Weights of a small contrastive audio-text model: batches of 512, trained on short read English sentences (LibriTTS-R).
Rows from block 5 of the text encoder, named by matrix and row number. Rows with one number belong to one neuron. Each number is 500 + 50 x the weight over its row's rms, rounded and kept within 0 to 999. All counts start at 0. Numbers have three digits each. After the name is the row's rms in percent of the matrix's.
# fc1: MLP up (text_encoder.blocks.5.mlp.fc1.weight, 1024x256), inputs 0-85
# fc2: MLP down (text_encoder.blocks.5.mlp.fc2.weight, 256x1024, transposed), outputs 0-85
fc1.382 106:469501573553519542534450458506478477470568481415363519579527428556449537551495588519484525470519474590485523443488511393487569506484407524455555547419459491528561434465463479509629531526471471474545593523521435582438457501557406493562585461471504522534419497
fc1.383 109:485464563512505417452483406475550487532638477552420518503432585504539482542443531585491516576486482477456483508500485583519418457486561509445407476461464561461565453465506546526494491533429512424528444426482409402529562423486539541479489473475585470493536428
fc1.384 104:480548457542539463539437475471512582442531511644483561536460502498606429507501475555492519459633481540552463447532530462528473498517508356501532531404429496437475529444476581473492449468457540425477405517461469593446533613504531537489552442543537571563489519
fc1.385 101:511526445560453412486500536483427483470396543533479540519374443471486518490498528506433461543455587527398520476479444415464489552598569515540552405498504480490452508604510506491478478453494493470518563465473512442561473530469504526572551458462583495437559463
fc1.386 102:510448492506523495413530485550531501483543584491380462467571433458536545507535520608525457448484393520538502480565520481465494517418515419436440475482464445545555547402536588624512557531486472379486428448429444437512541544469499435537485488442519443580517562
fc1.387 097:498513459422476455608484492405500464505475493512535498495513500539449572471427629474613456520517468444480497472469627525515456572489453429499512483492502535536516489499432568503497509451447376423554468463527527462504418516467435596495532579523503478478542480
fc1.388 104:523443414648554506457469525469481526485531493420543491466511471406537551488505417539458441566539493522561517512458550424643522541440417450540475574528510513406444606489496630554502439509452483449493494506525446518552430474545626487570471431525497468473462493
fc1.389 105:456522540466456611432522481436529526358543495548567515447493519462492442503560498458525478443438485517563500526531493491585477539507405466471475537516517517441542541471489441473506464558519518569554502587479500496532487488488515472398507475528560371527459499
fc1.390 105:416535493501520555587502499555559415452443480523548538539459561446517513439591502508517503414566561576350542446473502496559522471433486468503507516445463438514526397392552421470533459493445526490528454500574423466531602522579485450383476440399544488476482498
fc1.391 105:412621478445509496516489466454458472506565461536470471463456463502465515461514537461517513524491389492507444503571500581495591511393481537534475538574466545400478446497533475494536428553520532552483504486554463459451477492514506608436381499523429533534535471
fc1.392 102:607561515466472558476443422478554454462557484522511584473494545417564439383465490486526485457528398478505426418454550579542442493438501532511503489590530519519361449473487483492526552459494482470477545522418592503544511519516478435521501610547492484475428504
fc1.393 098:443445465509520423421445545458444561531430432549482466538585527455576489507442354494406446523529465472566502428582522532534464491475398511528561470507400488586456566601587585470423454515489449450449534498513441519521478457509545507599395519484518510499462506
fc1.394 093:565487526469445433520617600491550505476509534547530503488378409531553531449421524488471585499506595558478458473547594490567597536619520539496513459500527509533397472460560527492460441555582511524500481476536499488480475550392513483487537551568521485539591412
fc1.395 101:444467586514515547604436419541444516593498536524536517522407531524409481543496449443487474467541529454501568488423535503589479449593518566512544636552442513480562595475467587577518466499470444467536496461439484526503517480463489544469641559494460463462420510
fc1.396 102:494527532572420510485465465513461543463511506438475547518479568503445516522643469449539492510490477502560508523574544426453579497562527573444487463464529521527433419548493458554637519486462570530521493502486483541578453510426510561569528602498599538484476478
fc1.397 100:542484609492504512480468584473542495586447575475445487495578470441546481483482566605500407507478527531526516516510398478506531440455470498477448469391465494517433539423496552433519631403424523510530434477436546404520478548389519502505459594506421535489491451
fc1.398 099:555529416496472578509481492514559497549486577540508494474628436522467527443468514569522487466514470480519551508583536518496491428474585494583462511412492482437459491535531421422550533403427458541543523534525464442421590511500564605542410507515528507511466510
fc1.399 101:576573481523618511475476514494552414495506490424473420493501455428573508510527512439404475416472476523516418498500512505505558559527510503497502547470487518490519550499489547561427511554476454493469481468495453407522492432486522470538496499477512506534488484
fc1.400 102:457500466467483505478525530577471558520458533514494562450490518482517481582519477566544500529448595446400514418484536488522460508490455523445579502477498505478462507577510577530402369500476479549565477500590502530458394437552525485607587486556566422499551497
fc1.401 103:508429506493537470483441454448529446598580396516459518546550569400507436513526515490466463467500546531438624482407551517519499596505429570539569497485532516527481557549532468511484495491513443419537469521501494496471592496458599537576590478557586549447426491
fc1.402 098:577459557446491460441458575415542568418443482498445563473478479499520547549545492503530543521527572485476463449604492522465504526643475468497481428589433486501399478444559590540498584494526568513461495513506479461484497493487450598373413492471491485402551510
fc1.403 102:460517445597458463481472471514502528481495498508502427461476498487485494487372434486460531589634631467501559450548567530314413489506562479550560624526463584513524449535519524558467529456429405529508490478484581343469539526471549526517581520517430527548464546
fc1.404 090:475472429384555436457532503445459468551434528531488439468461418439457507566466541462533540573427520480492595456501520535613512561529536487577516513416560582532545491471435527515522535467529416464541493518519456488537552480577479484561546574527482480395485515
fc1.405 102:402508485499453426471491399483504502550518405566475463433528469488493477421456587516376522532479545517404434512597583508482503599477538495539468464506476567546402472513499558468444522568568438533588577492442571499471466520483455584499558612494547430492478498
fc1.406 096:476531360515419433574507518468557446551530480542466519477444511524474607400482562473417455522523542533489487501462602516465494431555501456488554556498407445493526393391425503488518590511489449461496446541547498477453553460455532467584497387575470474496444499
fc1.407 094:575453526382518478481496472463551529387577494534465458549500465563414415502544549561458584537522438450499447523487372553531526453537516478453445444481488416430462499479503594520451464533447477452596533523537648510490618516495514512500518479506534502415543510
fc1.408 096:371415546432448366466413461512400537451472511493579529469483451485532550466499508491442575465457517490508458480501474499605437475473464499471480470514400569529454427466540639532499458453466503607511485496476527526468621530446512535419420489417549464507517490
fc1.409 089:493525450529494515474504497467504505458551453445526495598468485469516427455540552566572465567553482475479535424488508548505499454514521435489526553428440475496583350477559523533546403426595520517563438527414441510543504521495462538430475528581479510373457468
fc1.410 105:577481480493480558529503485454493451527551548457421428522529521609495442470528502468577382511440521467586610481500503493530606521484564519423505442388412534469491495426500509475543422466480583506468415451529542542564530473599507566459565408547371468334511527
fc1.411 097:538408558447479481437569466535455501511424450570396474468521468539504437478556538479573548501522497492498518464474515495500463478511551393531522486568430527497487514571577539468512472482421496554533442570581532460490386486473579517422582470509487425550352517
fc1.412 102:501578532504449563529493469517472514423452553485467512568552447545576566505518479483525494546495518501343489481531506495485559403552422526521480578520492489411484500566580452587564467454438526442485518441477440536449486576568578533481509476516570469522451495
fc1.413 096:442485538521593498554521502490592548604500480520498528494503581471466475444506455462480530446414595479595504492545471477459423517549555557503507422450451456553557457501467461507542358452448493509576494545501489496424563590453527532588443394463515422426420549
fc1.414 101:485471551563438496401530450540553492480542526493466496422481520489545552538544535434578624544505489528411566458538504513457600503449427467520403532477507497471489435533508539554489494567507488459502529466528466474486537445563508452558460369429453451395494527
fc1.415 105:453488472415459485508511469504585534550521529501448469419532506494478438541512559588538526455468435493489469502396520554501525507588421465566511439404516497456440479405515470531621507496529449458505498492486522494537511490459529538486529493519450506391513585
fc1.416 094:407545388521475461480512493479521467531446537526576491435426560504512521533520498498540523390515566576533526437465589461476496517496598595547498572548549445449405499470527453478502445406501534543529497513533446513580417468442473463514598486510508488396423425
fc1.417 104:525477470492542440497563514420520539500488477485548504516553403432535505544534553465558485512503574416556439535581515478493484435469493528516520532488431420478500474477506578494569376481447448551457496576455453500531535525549531438482551470512569454486487503
fc1.418 100:456525577484472525475530513478477481558506483469617591408509485455453483523523606496402388489476466480529545447442472569487519505624563479482494535554458492424552584463439493505531511518370538513461464484461395565406508392489414671551625542514524448458428564
fc1.419 100:511512494454547504542466538528459509543540395530537443484445576549416527524500490490549504489498417501521570477537476481586457438566556557478432627466481525476496493575539631520503540472567552519457427445510546514579578472465521504476500489556445369466522525
fc1.420 084:434440491507422488445474456507529501458429510550518551482490554499515530426474523466387575434482502509479495500513507554549477509490576483492524570476449559570505552395527542541528492490557435483596389513385422591433527430464541538548530457528452415445431539
fc1.421 099:572419517532503543496485557463607507490507507564412517475608482473550524561542478475531511453571508547486573424481562505482468493468537399466535529445416444648443533531384464492563501485536514512571404441558507553470550440510456522556490430448470490437569477
fc1.422 102:478543487566567450415496546513604606545434512539446520413443487421458526548492575532469341469613505479544565493538532543524451545417461521558508520438511527383544509483509462528533575537475556524543463510494489444571490522522450421534400532522520467434388510
fc1.423 099:418539446429506526492545452566483445418575549515473544458537455462520483548488506458454538402579577439496513537539567504494456504493525469542565506436478440567478527537610586438453340520515518411520424427515541429502482459359434442440504548448482420539440364
fc1.424 105:506603483533492489513483380504504503567522511507482452530500417405492637541499535500402500466538459528472525435511515447480489524503529432458503468383454557499515500549574543492422466442482423536531550526555517577515520514420581532507484542446484466491509500
fc1.425 099:540544508503504527555497609503533425476581565498446465574502443523571489553558550552469477495513510570434488565608480451360552515566443531525533506627413425421481481465526548442524545420438508477542518561472453439511514460562436470550423396500512470492513582
fc1.426 105:489507430576476475475427414500501506548540488439545455502479466533523435508505596492554518517525517486475480444516659515475475613515499601546576598484609517398471477464473511566509489544495570549605483518432489473596440474549478581467502566603545460468436477
fc1.427 107:582439556532517494557423450557443468551526582641441570480407522428506564588474409513513452543463446536496500533526464549542532492499591527549450518478516457512562559479501463502481463491434390461544454418596381465566452469494531513561522466515453513478469532
fc1.428 105:436497608550588444485517477481473492611516495464597392529426561457453466559529420489501520526479541425528493496474595516494472586540499512517502522376523481481521404565442448465457500452496536507644530490518409474476480531489487565445476587526517539445511477
fc1.429 103:496549534556490557565507475532432527513415531570511492495449495495408454489551419505556406470510503491532479522564457463498522389455551499565464528496499512509464527435490460508471548479400465551570508463438480528450494538512488502439530490572482436425599530
fc1.430 096:447601493473542518476497392541568516505511526616529513525524480446583411544464437480540424489443424504505504547528527462394444517509511487475442459454495426550543452488475468508535624492445550571510516460514473409505500452468506397449381461478509555453488561
fc1.431 108:440546539512571464483573493519427546481513562522456536649531512520488373479529575446419531511509426437415526544510507457521561464487531491498470509435519489570463474563452475444450345439400584515471528499489446511513473459538485508437565400478536446466525445
fc1.432 102:547441590539570595454522464489473526575531487538461591493462460466590546505513449571548373484535465452440507516536494424463468469650562546538567450539462515618447466408559447510374522538539451570544539542498547483455553531508502526464521410511431511427528611
fc1.433 098:493508519472460506506486498532514457502494463473514544331473463510525547521439539551533365596595508485535496475586595515539535514483551460557517486518477543502596566578561524475541493464494478488508545489572466544456455468454513442437495385523490410474424529
fc1.434 104:545518498499522561525516453474563475386467439466382506523521554575416519478576427426478545426472498527474482508448511528612472486433500514526474491455542463572545429550502564531419469437488429508551520512585511498473529475516540389508500514513492486484492508
fc1.435 099:489532560581584551438399531532472470524531510502392574538420555479544516541477523530477477443449456519529515520513491471414567439562529508589403587457527433459463522509491536510548462590446461441462573469388558424437449456443525533517435501487446479464530410
fc1.436 094:502539523545499518546462413506479543507509365478500465410513572452506487497458453543540505521514427514489520449441507466566472501534522446510452501488519454398519537501523497441377451515516487598453526484554491353538477561622462511458447495563515475420468571
fc1.437 108:547509497603519482599375516524498461462582533535519390394573493463437554538493381573507431526478452512442542539518574464520454609533505525456479395472489478546504490504497448478530441493504470505605504471518477435454605536475526489452461526517433530521490544
fc1.438 099:375416460534506514547498463507486500479513446450455436479474647451415472465444501448454527586481438467380472477511549530544545543459559538517485469477469385466590496528448475544465456527571454565557460455491438528569540508469524467396594532532555398413519522
fc1.439 100:481539464462515566468590394522534500477492486530536529514483495489515475563576426464502592518434540487537475512485521510472403540570495424507474497538456494451497542436543475468454491496555442450496502444515529501399534555464510469634519440497467473469521426
fc1.440 096:476542498456487445437541533393455585483558514550546483522422524546534517521507425453500520579436477525474488406490507465451438541507507435480535526361488486545485431477460463363444512508465465493441436466464440480499492624494498567464581460449539435460474464
fc1.441 093:462608432533470505543437550547402525564540549523414571461526461536463498485396451455508520517564410431553634539477477410417550568471557446517518452500500518494527517525481493479547454501482565559463482444484544471507424423569478451500410407573405540481486519
fc1.442 093:499544444524465415473469447543427451411547481570464550491490582528489534517543466431565503516517483541552462460544454519555460544498534485434514591438466470479490556483542506484501493569566522491442462441525410445475593437472521548464557471419537491484502439
fc1.443 100:441447501495476555484468422583457607449499514511487446544497517481423473483452492420506516480507461431532487495475530454551427463477582500532502630496504477523455522536483545417601463454411550481415443552552493520511486572420538407529586491538556437548382533
fc1.444 098:449480625513583558423603475509564482571501525526589583577518505566558447414501485507532407482515482564459573493483374453496549481564573485553508522396499457488518576486471525500418482512545578612575417451558506433488502390484561523530510466413506486470620456
fc1.445 078:484562552515582493520556447342545571488585555586477585546424439492480516459497457549441508572555461466536510467522519537439505553571492506589494547417421512511529489500496483493513446579466589529494423536451542515479406514552492433419583458462490424405488496
fc1.446 108:494573575578508509424510516459494476545582505459514473427467397558606560511390523496454488500472552406535456484528508556458572559494609507502491498461517530538537507559510524500492525620494506496487433475567510440501447517492556451603528446466445528496465501
fc1.447 098:535469508538470508515483468459426507496596620537491481547574545493547413502432488550408419538436418556483472441563491486475427517503482465460483517543438462430433498540535601533472515592492487518548480428431508458472545474526498479505404468501477479453493506
fc1.448 099:467387599428475586515489541528544558454531415538443523548493476360517555467471472525546584539512472494489450478532555449523479495471504499496446458504489453575503543357514468572453440463442474541553488394441540418612532501490454503538504450405523447469519464
fc1.449 100:445483495521416446508523476574503488538545472537430431578524495546582516507500511466489506486412500428435545526500578524522520461431444477534515572546498508518428461455502488382543411486501373424449517449452538484523522553489444478440541471555442568518515604
fc1.450 099:551509458555540517496547542520508541572503518493430489513490475449526417548500584411434514520526555483484486459543514546519468469498559541532515502554522572488533550569538451523510579513542511503555555598556536431497392539554545482478383447458511515518381534
fc1.451 108:570544557445428492524629403514554520551534579504481557513450465664475414548441466597519496533463513520476507420427564510600476542461513508526506487488550432573571410468535609520430414527384477467544534555532555551499557486482515529497526440501504480455452480
fc1.452 103:503555478495531471573523538509448557536489303457453513527552457533535420436445460518569530481555515546520450475578496495503466503424488495466463449460538558532516427469440669470512511429518527566434519515483506491509523407600528485499506535444542414459582538
fc1.453 103:464451432477619485485501494392560500491569546470497516404460361454427477478542534540479423564439450524487533517563485466476524577529488626603483475510484471436509414526535472445502435457525532484467479476535499491534566507475538522489496592530492474481496445
fc1.454 099:479510535470514479581455479551550549513450514571487528615602504469597430509469432425478464426512522507438565449495467452599600474460546440477564553536420594593450494498425517556411498533565482481517548388554523574606574532436504453512512468501502567492435505
fc1.455 103:612578471492474465448493536474454557517516480412592544476518511530560531433487487433422499533441551461487435499494558512493494505561511595451611532460593536486465474504360501440526403496481492483553491430464452470571529517546507514571473484541542413462507561
fc1.456 099:476531510391488506556454494509494584535542478434528549510488532428470494559504444522452547552587541508420433511551509510465529484451522438511525452496561500484514466485416496522478450418460439528545511486606550459563534480506541527470335488522490458462436440
fc2.382 089:476538584443524573469526511495428461515508517556509664591454579513472558515508497559527516435569526462518500554477471452580461530484498558442437500587525431476505519476486538590464476426480543468532496593548566547490437462455520540558623446539462551492475425
fc2.383 106:509595441530553483525442571552466488492486406416473488523558580570450567473458522519458509431444522490538446502448552444439433397496493419402507507544490528519512541641467519446504540563544403496456525468529562522480463640491476371546452491534474604560561449
fc2.384 099:469521459441484518441529496392530470535391578538469539487402563574529494601515488525528523516485514536536510504443484448463464543566542515473535445584433552460514518512501449439552557393597415538452532505498537491536437534560490441559460463482502512517549508
fc2.385 098:551437392516543520493457467463575484538600519500450548466457484543521456511540392543569536500476452530533508544398467536513528498473539544378515525579449480501515579462441457502531479564443576536450491598553489499457448472462501495520534485487417552525499488
fc2.386 100:482487513448484507475456436455457453537600531451464493521413487628559591504457600424500478500572570531472570539546461406416569540446504561438464544527483561483492554473393483441538539526540553483504476538438509611507420588502513563501429499522496543557461503
fc2.387 101:550480510496430506547512506568513485469528528462479497465455430519497551554552476534502499504596595443480508466442479467551488518443484391393505473688452487435519534491509488424523534484511552505516526488596482542447494506503525509498555521596492443489524470
fc2.388 090:472537526498558472574469543481495526541492521562504508558408496500400498558523550484506511499469531452531530464602559498495518422492536463532465490583486485425564581428414530567438459548494497461556507508510472510495471562473530493475552513561464524504462538
fc2.389 099:476573509524580444474495460504411506514461550359413435525402484397478519464508448493512446541544449519609430528464542468456502528436420502461444497533477500582597463495540458518466522463477475527493553477503496438494555536497476604471494470547483538579489462
fc2.390 114:529543479576535502448536497553484450546452503568477473560498429465561471500511489510488564581492413398519504555443519520471469496485531480460492591605411509499506497479468538547564490536535612516524521482500448459512539551462480529497479456457502459568509479
fc2.391 110:506472580455491512518491543454455413579461478519544569485485488546436559491460447525487485446461518520471555566502506415448500431461360462514482471545589506360508582412470475574521483452508541495512525504460505422488492480530500583528505551443515598488565575
fc2.392 102:469554578471464530525437569412507448614515574578505504457522410540467504444530502533511472489475504501497410455536469607446477568512512434457470531597580402460523503585450495455556503503423577537473546520385440550484464456453475472447508537497518418585539504
fc2.393 097:577495553457549512528504458517489472504455532510472559548502509565477523530462499517550503500560506564494461463454421467428473518507509547483451550634477486555517506512511453566522434460428565600466488502607557493556379521496470588468501480493554509586562523
fc2.394 090:465444472467552552451532567422519419507468571448514412567524482504556554566516416492501562506515400521481478535417519508454335488475491511408488481662430469480530460569486448498490553567540496506496559570525530524574438510558492500419451562462544535587436461
fc2.395 098:517516422352531429455501522506434462543513517512483491621446526551448559451521532525593462497437525454536503532488480420499510514494532587445459503634425515437446500515544407484452556550546495511479519579460577552518513574498613483478511483436471461499519523
fc2.396 102:492530532487583408465458490599548508523441443446504490496596470497490469530517500472562530515526513459440399497468465499452468423487555443504549400500531417383540548499554529456478614436517509541514453531429587456425513567481545425507442483490597514521421594
fc2.397 110:451371468418431476427564519507488519571522520440410489478529574458467502460430558480397453457518427510497515525529470516511516478418471521417444496596515494546547498464545532447530452626534540505466498498492511590515477576531587483507494502493487493585518506
fc2.398 090:437513501507510605549523482460424490431496455515460445502597480499508480533561432505517502548482465477546510531473498443510473493526540498444511449700505475487427520524497474506604495467574619502584627565544475468494469520537454504531400547537495503538498574
fc2.399 104:451460596485413517582478503495488521531498489530444513513527568566385469478513439468555482468513539504506525526438431512523393502456526473449555489586481488473598614581465430392531430462494516539396507548481475563448516583456380500475479424499524518481465509
fc2.400 091:539520475432552483484376574503483537515441586412503477539511513503554534494486509570560418415485493495495572485542418464469521488494520613496561477561539556578516497481332384455540515518481490517456501534456406588530533575539499490521482550534456603546406484
fc2.401 105:435511510484495527558466491458458455539511591535440505477450419567465542448483510461454511502536524492486473501513480499344505453532446543384478566597507493471487463527471502485490450471518493518480552409483476468481482509507489489529557536435461499600463480
fc2.402 100:449520386573480510500529502535555391529509569432533483471439440521511456459449538546528502503405559532576479521475534467413600471451491483418532439534497509481557515538472463552555517459523559498438520490439499515448522495459510540452498481467504527492535509
fc2.403 114:575441495488470458419575502505529463444512488427549618544455524585506474490470531578552472420513393469582542593447470470578537462472509468443423487654429452455462548467410420422538500566519521579540542558538442596501459479486446555488429544581494454599527440
fc2.404 090:558450433495509543511514459547518491448411488547444487542384492384453475487443474557576569397440558497493482572558448521453379450513481542491477534617448508550358563529455504455493515548521554531549521567497416531532397484611435551505427430586453489572456581
fc2.405 117:488524481560489506469543486418568561519499566498494466531457444504587440502421528501561484475504466461584576525499483503370477428493568496438451465596446494514513466576400519468521524485409590481423579525569466570495436569483496553407504441633406462612528540
fc2.406 093:489513417489472533508492466566350520524469532498446503505505542497533490520506543442500524553484504472493465481484436463452512421463421383433528543583487486495483489531459448496559491547635467509546500504424575485556427412578527580422510516456481605479501537
fc2.407 110:437487389547510544574622514503480452569425554422445475443497480462459554523436503597523513430438551504484439590495471511490423469422459419543601558586432577443536484510441450573464492565570519478455484560507458524462431518390518572542484460479395511540358499
fc2.408 101:526523489501520582421492615419530391447437465475460466535454537541540471485510448527530452511405483570532578557489515548453450524504467459443380429610414465513498522467537521475455585477442545520538482510502483529509449461488524498475438502544471591552527485
fc2.409 097:477498447510619507518436520467521512471485543506512481475505498428400482535551574574454518460441541483466503564467417504403416441500421575460559509545494506578488553631457478455456537557517473514546555477563540497502446547530561538422599575618460540531512586
fc2.410 089:554492544484534511553406496550451467484436462469563564463490520481467586523442517558523508481491455452521509543542528472445453606509462624460556478612441507578544619517527437443541568487545533542488515551480433438454466531489466553535493454485451586630488460
fc2.411 093:581563457503544487539493527523453508532521528526480489504497481417558497480465382432555490509513548414602501493496441526451467490476417614522503455617491389521497427466434369489606502446540550497533527529505495570475477459493548437547450571459518452577402486
fc2.412 100:448468482506556452533468486515528560470589540413543569477406502512564510475463451531420444540574504488512353446547513499508491485484533462437531444629489461565471553485435364538478540555503413523446510558544551540508533510531553491418501535448438517681510500
fc2.413 100:572518435468517446416466521639404488456498464508500511503549500544540461420456494570556511457474569519488512523488486493460487479435508587453512513586564458510484482513515426496456527529462444500509527523484526472501524510546471453560441443482500522526506478
fc2.414 092:536490452553542439483493524529558487475482435556518415409435505462540551461485499469539476479555476506474455507515549432524511507579546490396527467661493568434520518460476518442453520409422492536505457489477487504546455491468432553456533560583512553614515568
fc2.415 095:573453451496495469523551625477526457500527475504486436572496497511471471476424565518499536516529533442380481523540497480429556438506492521418537611570473526511431570547488498460470541506505585535475479509482525566553431514416471470513431538561443590593445470
fc2.416 094:522547488426559523460480500584495542497509393506555567573497489560558538513525549537553567516535456425528460450595404444509526513392491472438487463582494447457538562559448434501413539552496516494466462589534502495438536534451451490492479572400450435541551494
fc2.417 107:443510468573563461467469469455468423459431556426466475530435465534495479533473399520573445431603417448568435411480587426429534431483455517513489575633500475469563487545533407511543455510565473492436528558424448444495552534439407585623454458444571590555453521
fc2.418 097:557574515546401507493565559444518487435463520432512459581490558576482391499500495608533478586500465378531573535477520343502461402516517493461463482543522594507512493561435487428399609565592498525526543514509527582497496488474430547443426554434456551553485491
fc2.419 096:588442414471535514503530546495571359477517455446507542539524484530570545462556458554557574541467490458531490469485463501463531461523502538433488477584524576481476590529529498567511519542478576442483546539509454564511463511519445537435528472499533554528511476
fc2.420 086:515518505478529492547481561517426545522445479570524503489537451471515431587399484467474440489525508458511456483518446409383505485369433577439467463640459476429530466502529420437465477493603463570470559492547521528522458515628440450496453441496506474506454465
fc2.421 106:449537519477458443438478523520445506473545363442467466510438555523532455487418567441449509489455464506506482564517497538419472554508426606536506477621546553519496471499474488509425614536520512566402498551441485473496474561505554491538509463561475552546449469
fc2.422 093:530553467519486503484532533534434453512560457481484471525558540564430504479483452527570457521518552477417557498463448438484464516549491530389483517542489451416497442519492427443551529517607482509395601510488511524495489469562476546426433434513528492589460444
fc2.423 105:484487491507525544531601370436439533558458505480540437478568558524542572492624599439530460475549493528538442458512430489515459457451526474467522470606465457523551532540454526571493480390409525517415572390496493436535518490559495582417485515560529476477523473
fc2.424 093:515525455471483442516543642582489464477535511557517602508477470496511485472493567612529494486486430575511440447520523509463448521422517583445511559633507526486496480481484434544519526548453572584414538523444500560466555459526421494547498504547503581551411590
fc2.425 101:454473513524519481455547507593492485523566561517487523531484500458462493458498458503588508689435496559496475497519514479435532527446558474500529515517462634438539564532491578458441531488533585530446530557484478457481450453448511446411512465584466646508444542
fc2.426 096:508474494509495558459544510466457498604448467467561496537415501539481521497513524432508454434526447515500523427493503498524537526450478519440417548522574495519425535478498395415568573423505556518490433547613479528498505464471458549583453457496504522509504590
fc2.427 115:510537535517521536524565496462516434440467535583558575521435532489500559499536441523563518507503530465517484499510468402435499534471508497445494532471419518509546518597429438470605521475457438529533552527475507520493523525511530500549543534506575572520489541
fc2.428 110:549493487561564524508497505516466556474525480472440463545433492538568542521383537482556484472478563480600578530602481444516457461443460558571486511449517452576420492546471567524616493575559502506579544492511505607529507515456450538453452472506417487570445463
fc2.429 090:592402513440428520453526475562528466526528440504483528472564556474455522490499461467507508477424514538433507471467470460451484552435461571350419508634539435497455493530440378493506560429496475492465431558465557546459346474491480528484482589546508600569432418
fc2.430 101:592518427532528505536572562514460478504490533490461478415523497477492541490493488527484421579481503562453518501499473593532418581463491566469557453655510436441523488533434386478537543469520454525483514538479504438490420484481492497508428530492519456591462453
fc2.431 095:524485501466508520498516490504516498498491492484490447485471488545551538473438490534531442517473513571550507542534479571590426412428496508468471418522441416528491546576456590431466560541533467555595506542482480520545495410565541535444466604567545486524520456
fc2.432 099:546468456585481509574539474501505451518540566418475490571525456502524462420483514420539521529398522570614484567445475526518564626489454435413498549643530410499533439519535450445496458503561591422552506558502519511537498491530423599553535445511452528567460466
fc2.433 099:499497540413455432445455596478418484581403429532494447518467618487446447548536493522497451513431489488436514511519476437508460443547483511436440486526415454543572509405484455373533530492536465573479506623439477466472470476519383551530475573507514448527515471
fc2.434 096:362492514530641521508482537524494503449445513520577475529511615565548476515455496474516435532521533543460529573491538512556428477471411532474621476585382468516557486593516516452489611480475514541477573531451487472497490505600447562534417578455560500537568530
fc2.435 118:533442537531471507527492554456439490563480414530453475451473427485540564391385555422598471541481563385470486508510536456619586493486482488490522460497480503547545486556438444500537520493606452481479477385459515476424523546392530416472493511549442514548524533
fc2.436 108:525561505399486475509450506454490479462427448504489493511493438480499554567437543581380518446500572447521593534542506455517565485464527513527508519553464461468590548467432436537363534536546591539402462550487471620538512494444550383499622478556510506587498517
fc2.437 099:510476469585449455525495461475417516471571491511399460594476549503521557496559476484521438505590516502451550543530482515529424508452558527525450479547407512529510481526505471478547532529486556515614464606554590473526472502513470487450481517614444512526520520
fc2.438 104:518511575432476573444450582499412486532488485534520603424531549481503546442425540568538505560593570489565593473516479447500506463459535616502511445540542398416445445497511439509492460494466602437528538507438430526496461494514472487424421428530514481509500454
fc2.439 100:534453516455545503474542468441537480446383450464567528503481419579543381509446412476520443521529469439515516520411550580544554504470543594443501431480439493405579546528441490496493511546467523469480526518534479505472420490552468426454471465504508523478528481
fc2.440 086:486452457465578553525542508543580478565500614444562455565512509446474475494583517577489561459465530555531480431507471543495460472597454522488497493555479451615466525544456518556510428550448550550434473532467402534468507529570452547499488542550506527568517516
fc2.441 098:508453491464557617422446552449515454466506546470546519478524565508577512538512423509632520578400510478493507478475458584463532431615461434437542521550490502501546571400465497531440528503510453510555493648513461536506424622458410532487471531478434506527498511
fc2.442 097:510506459542445408570494504462484525461527462513609422463506471560382459494497579478511423566502553445457437473473540497558563566466445501495395477522530515528531499439456464479558490511666570497529498462616486401587466515507451527490537415479541501494558517
fc2.443 089:514486549492490476554592563465504472534640522519470473543451442500576562425574514508552529581518543539529505588518453436474511547555511490507483478521527439512470581496571443504491544485547546503542505488462420460582449478517483498507462561530451466536506452
fc2.444 101:544471511401455501591493549478500500475511429460467526599503513482435500490407480412522537501470497507472499453489513590525449483437590577516516500645580497470493563481583468422581509486561548470413511565482499447425422531427452482435510573556429539595416481
fc2.445 061:539521495468522491571497478472531556471529467544439506598568491544542497400441454518538506500520481452454523532445524406497519508404346550395440543644435494511443516439456510446411464519497502536473470519495544522548473493435489512453473492481539541545528445
fc2.446 109:589462451484543489529511472464491439493476480528537588611482545411465465536609429509592512521532511449552571510620485521563417394471498456482549565593494446477559488522496446499538575493424620561473592538519491541527546428492509517502479556463512542527611543
fc2.447 091:510538484457441493546541548428426616529509522548489556535496545596483438523595410404580568466502488472521524559411441485354511550467452523468515483615498514497547563450450373429522522542555451532490519563533470430553497514535576569461557567493493530594522527
fc2.448 106:446503520486521549474501481500528472402491489488425499492489423459454541481535532505566491503523521405543488570486538587532456478589477509431504485583529478518418525514536406427547530531552548592585467577479494460540427406544446439500483474455450533511552480
fc2.449 099:498449550461547475428534510433434506550492431512502408567466474466517510529556425477507461513540446556539482497521564463530523499461486523540545509605495459455469550536447426449495492489515571502527467570469485485498447463490514458543408517518435482522495476
fc2.450 101:502489548363516570444394549504414496547472423411565534532494551587495480435573559552588474486474454470549453511486449467497453489414513435456419477529495434496453604514472507502467405506507601568399476550555538463480520544484396602478424589515501493545502513
fc2.451 099:497480535384526470515429570498476460462490445487595570483505492512473456477509565536487543414500531510538521516534519388493485454494556487448560504543469442541472548519477469477583469481570406496528488479488532532500530565572531464575458492475519510486492420
fc2.452 103:578513425433606499410454504493516460516454539505596542520415543520426525509504422503521458569449584507536402486421443535436547472492387506394568459506493494441504515481455438499523470515549489504464536526526528532452463478499447577521482515475527510598566467
fc2.453 107:520587560506467472522448481601461541466465417503522480488535560578486561435496426480621487357531531489448519491463439468488503420540544410446602529539512508458499387490437429544506521512604540543557554566436457461488408502508447447442474414485500462536504462
fc2.454 090:522456468525545555556514563604579549532441462501607530638457497476565473582528534418526487490420488496491508568513390362499415484532521475405442441668441433457566499522443416450510565562472599555465489566423535502437469539502454507464471549511485474586477504
fc2.455 111:528493437535464466448489502528444521541533428519560557448516478557477502440454472497618526517454500521515554531480412555526435485475442537434461514544543469494514450552475452490511559593508473483520456531536390488505489510432505435447532439466466504542539442
fc2.456 096:474484478499488647417482512563501404492395484539511477548521535448462491440392438521534593408487457466537422499462470477492534481413460513418446478585465536395578492506479479473527481479550523561405515522411556519534543491565460507446443513447554466523444522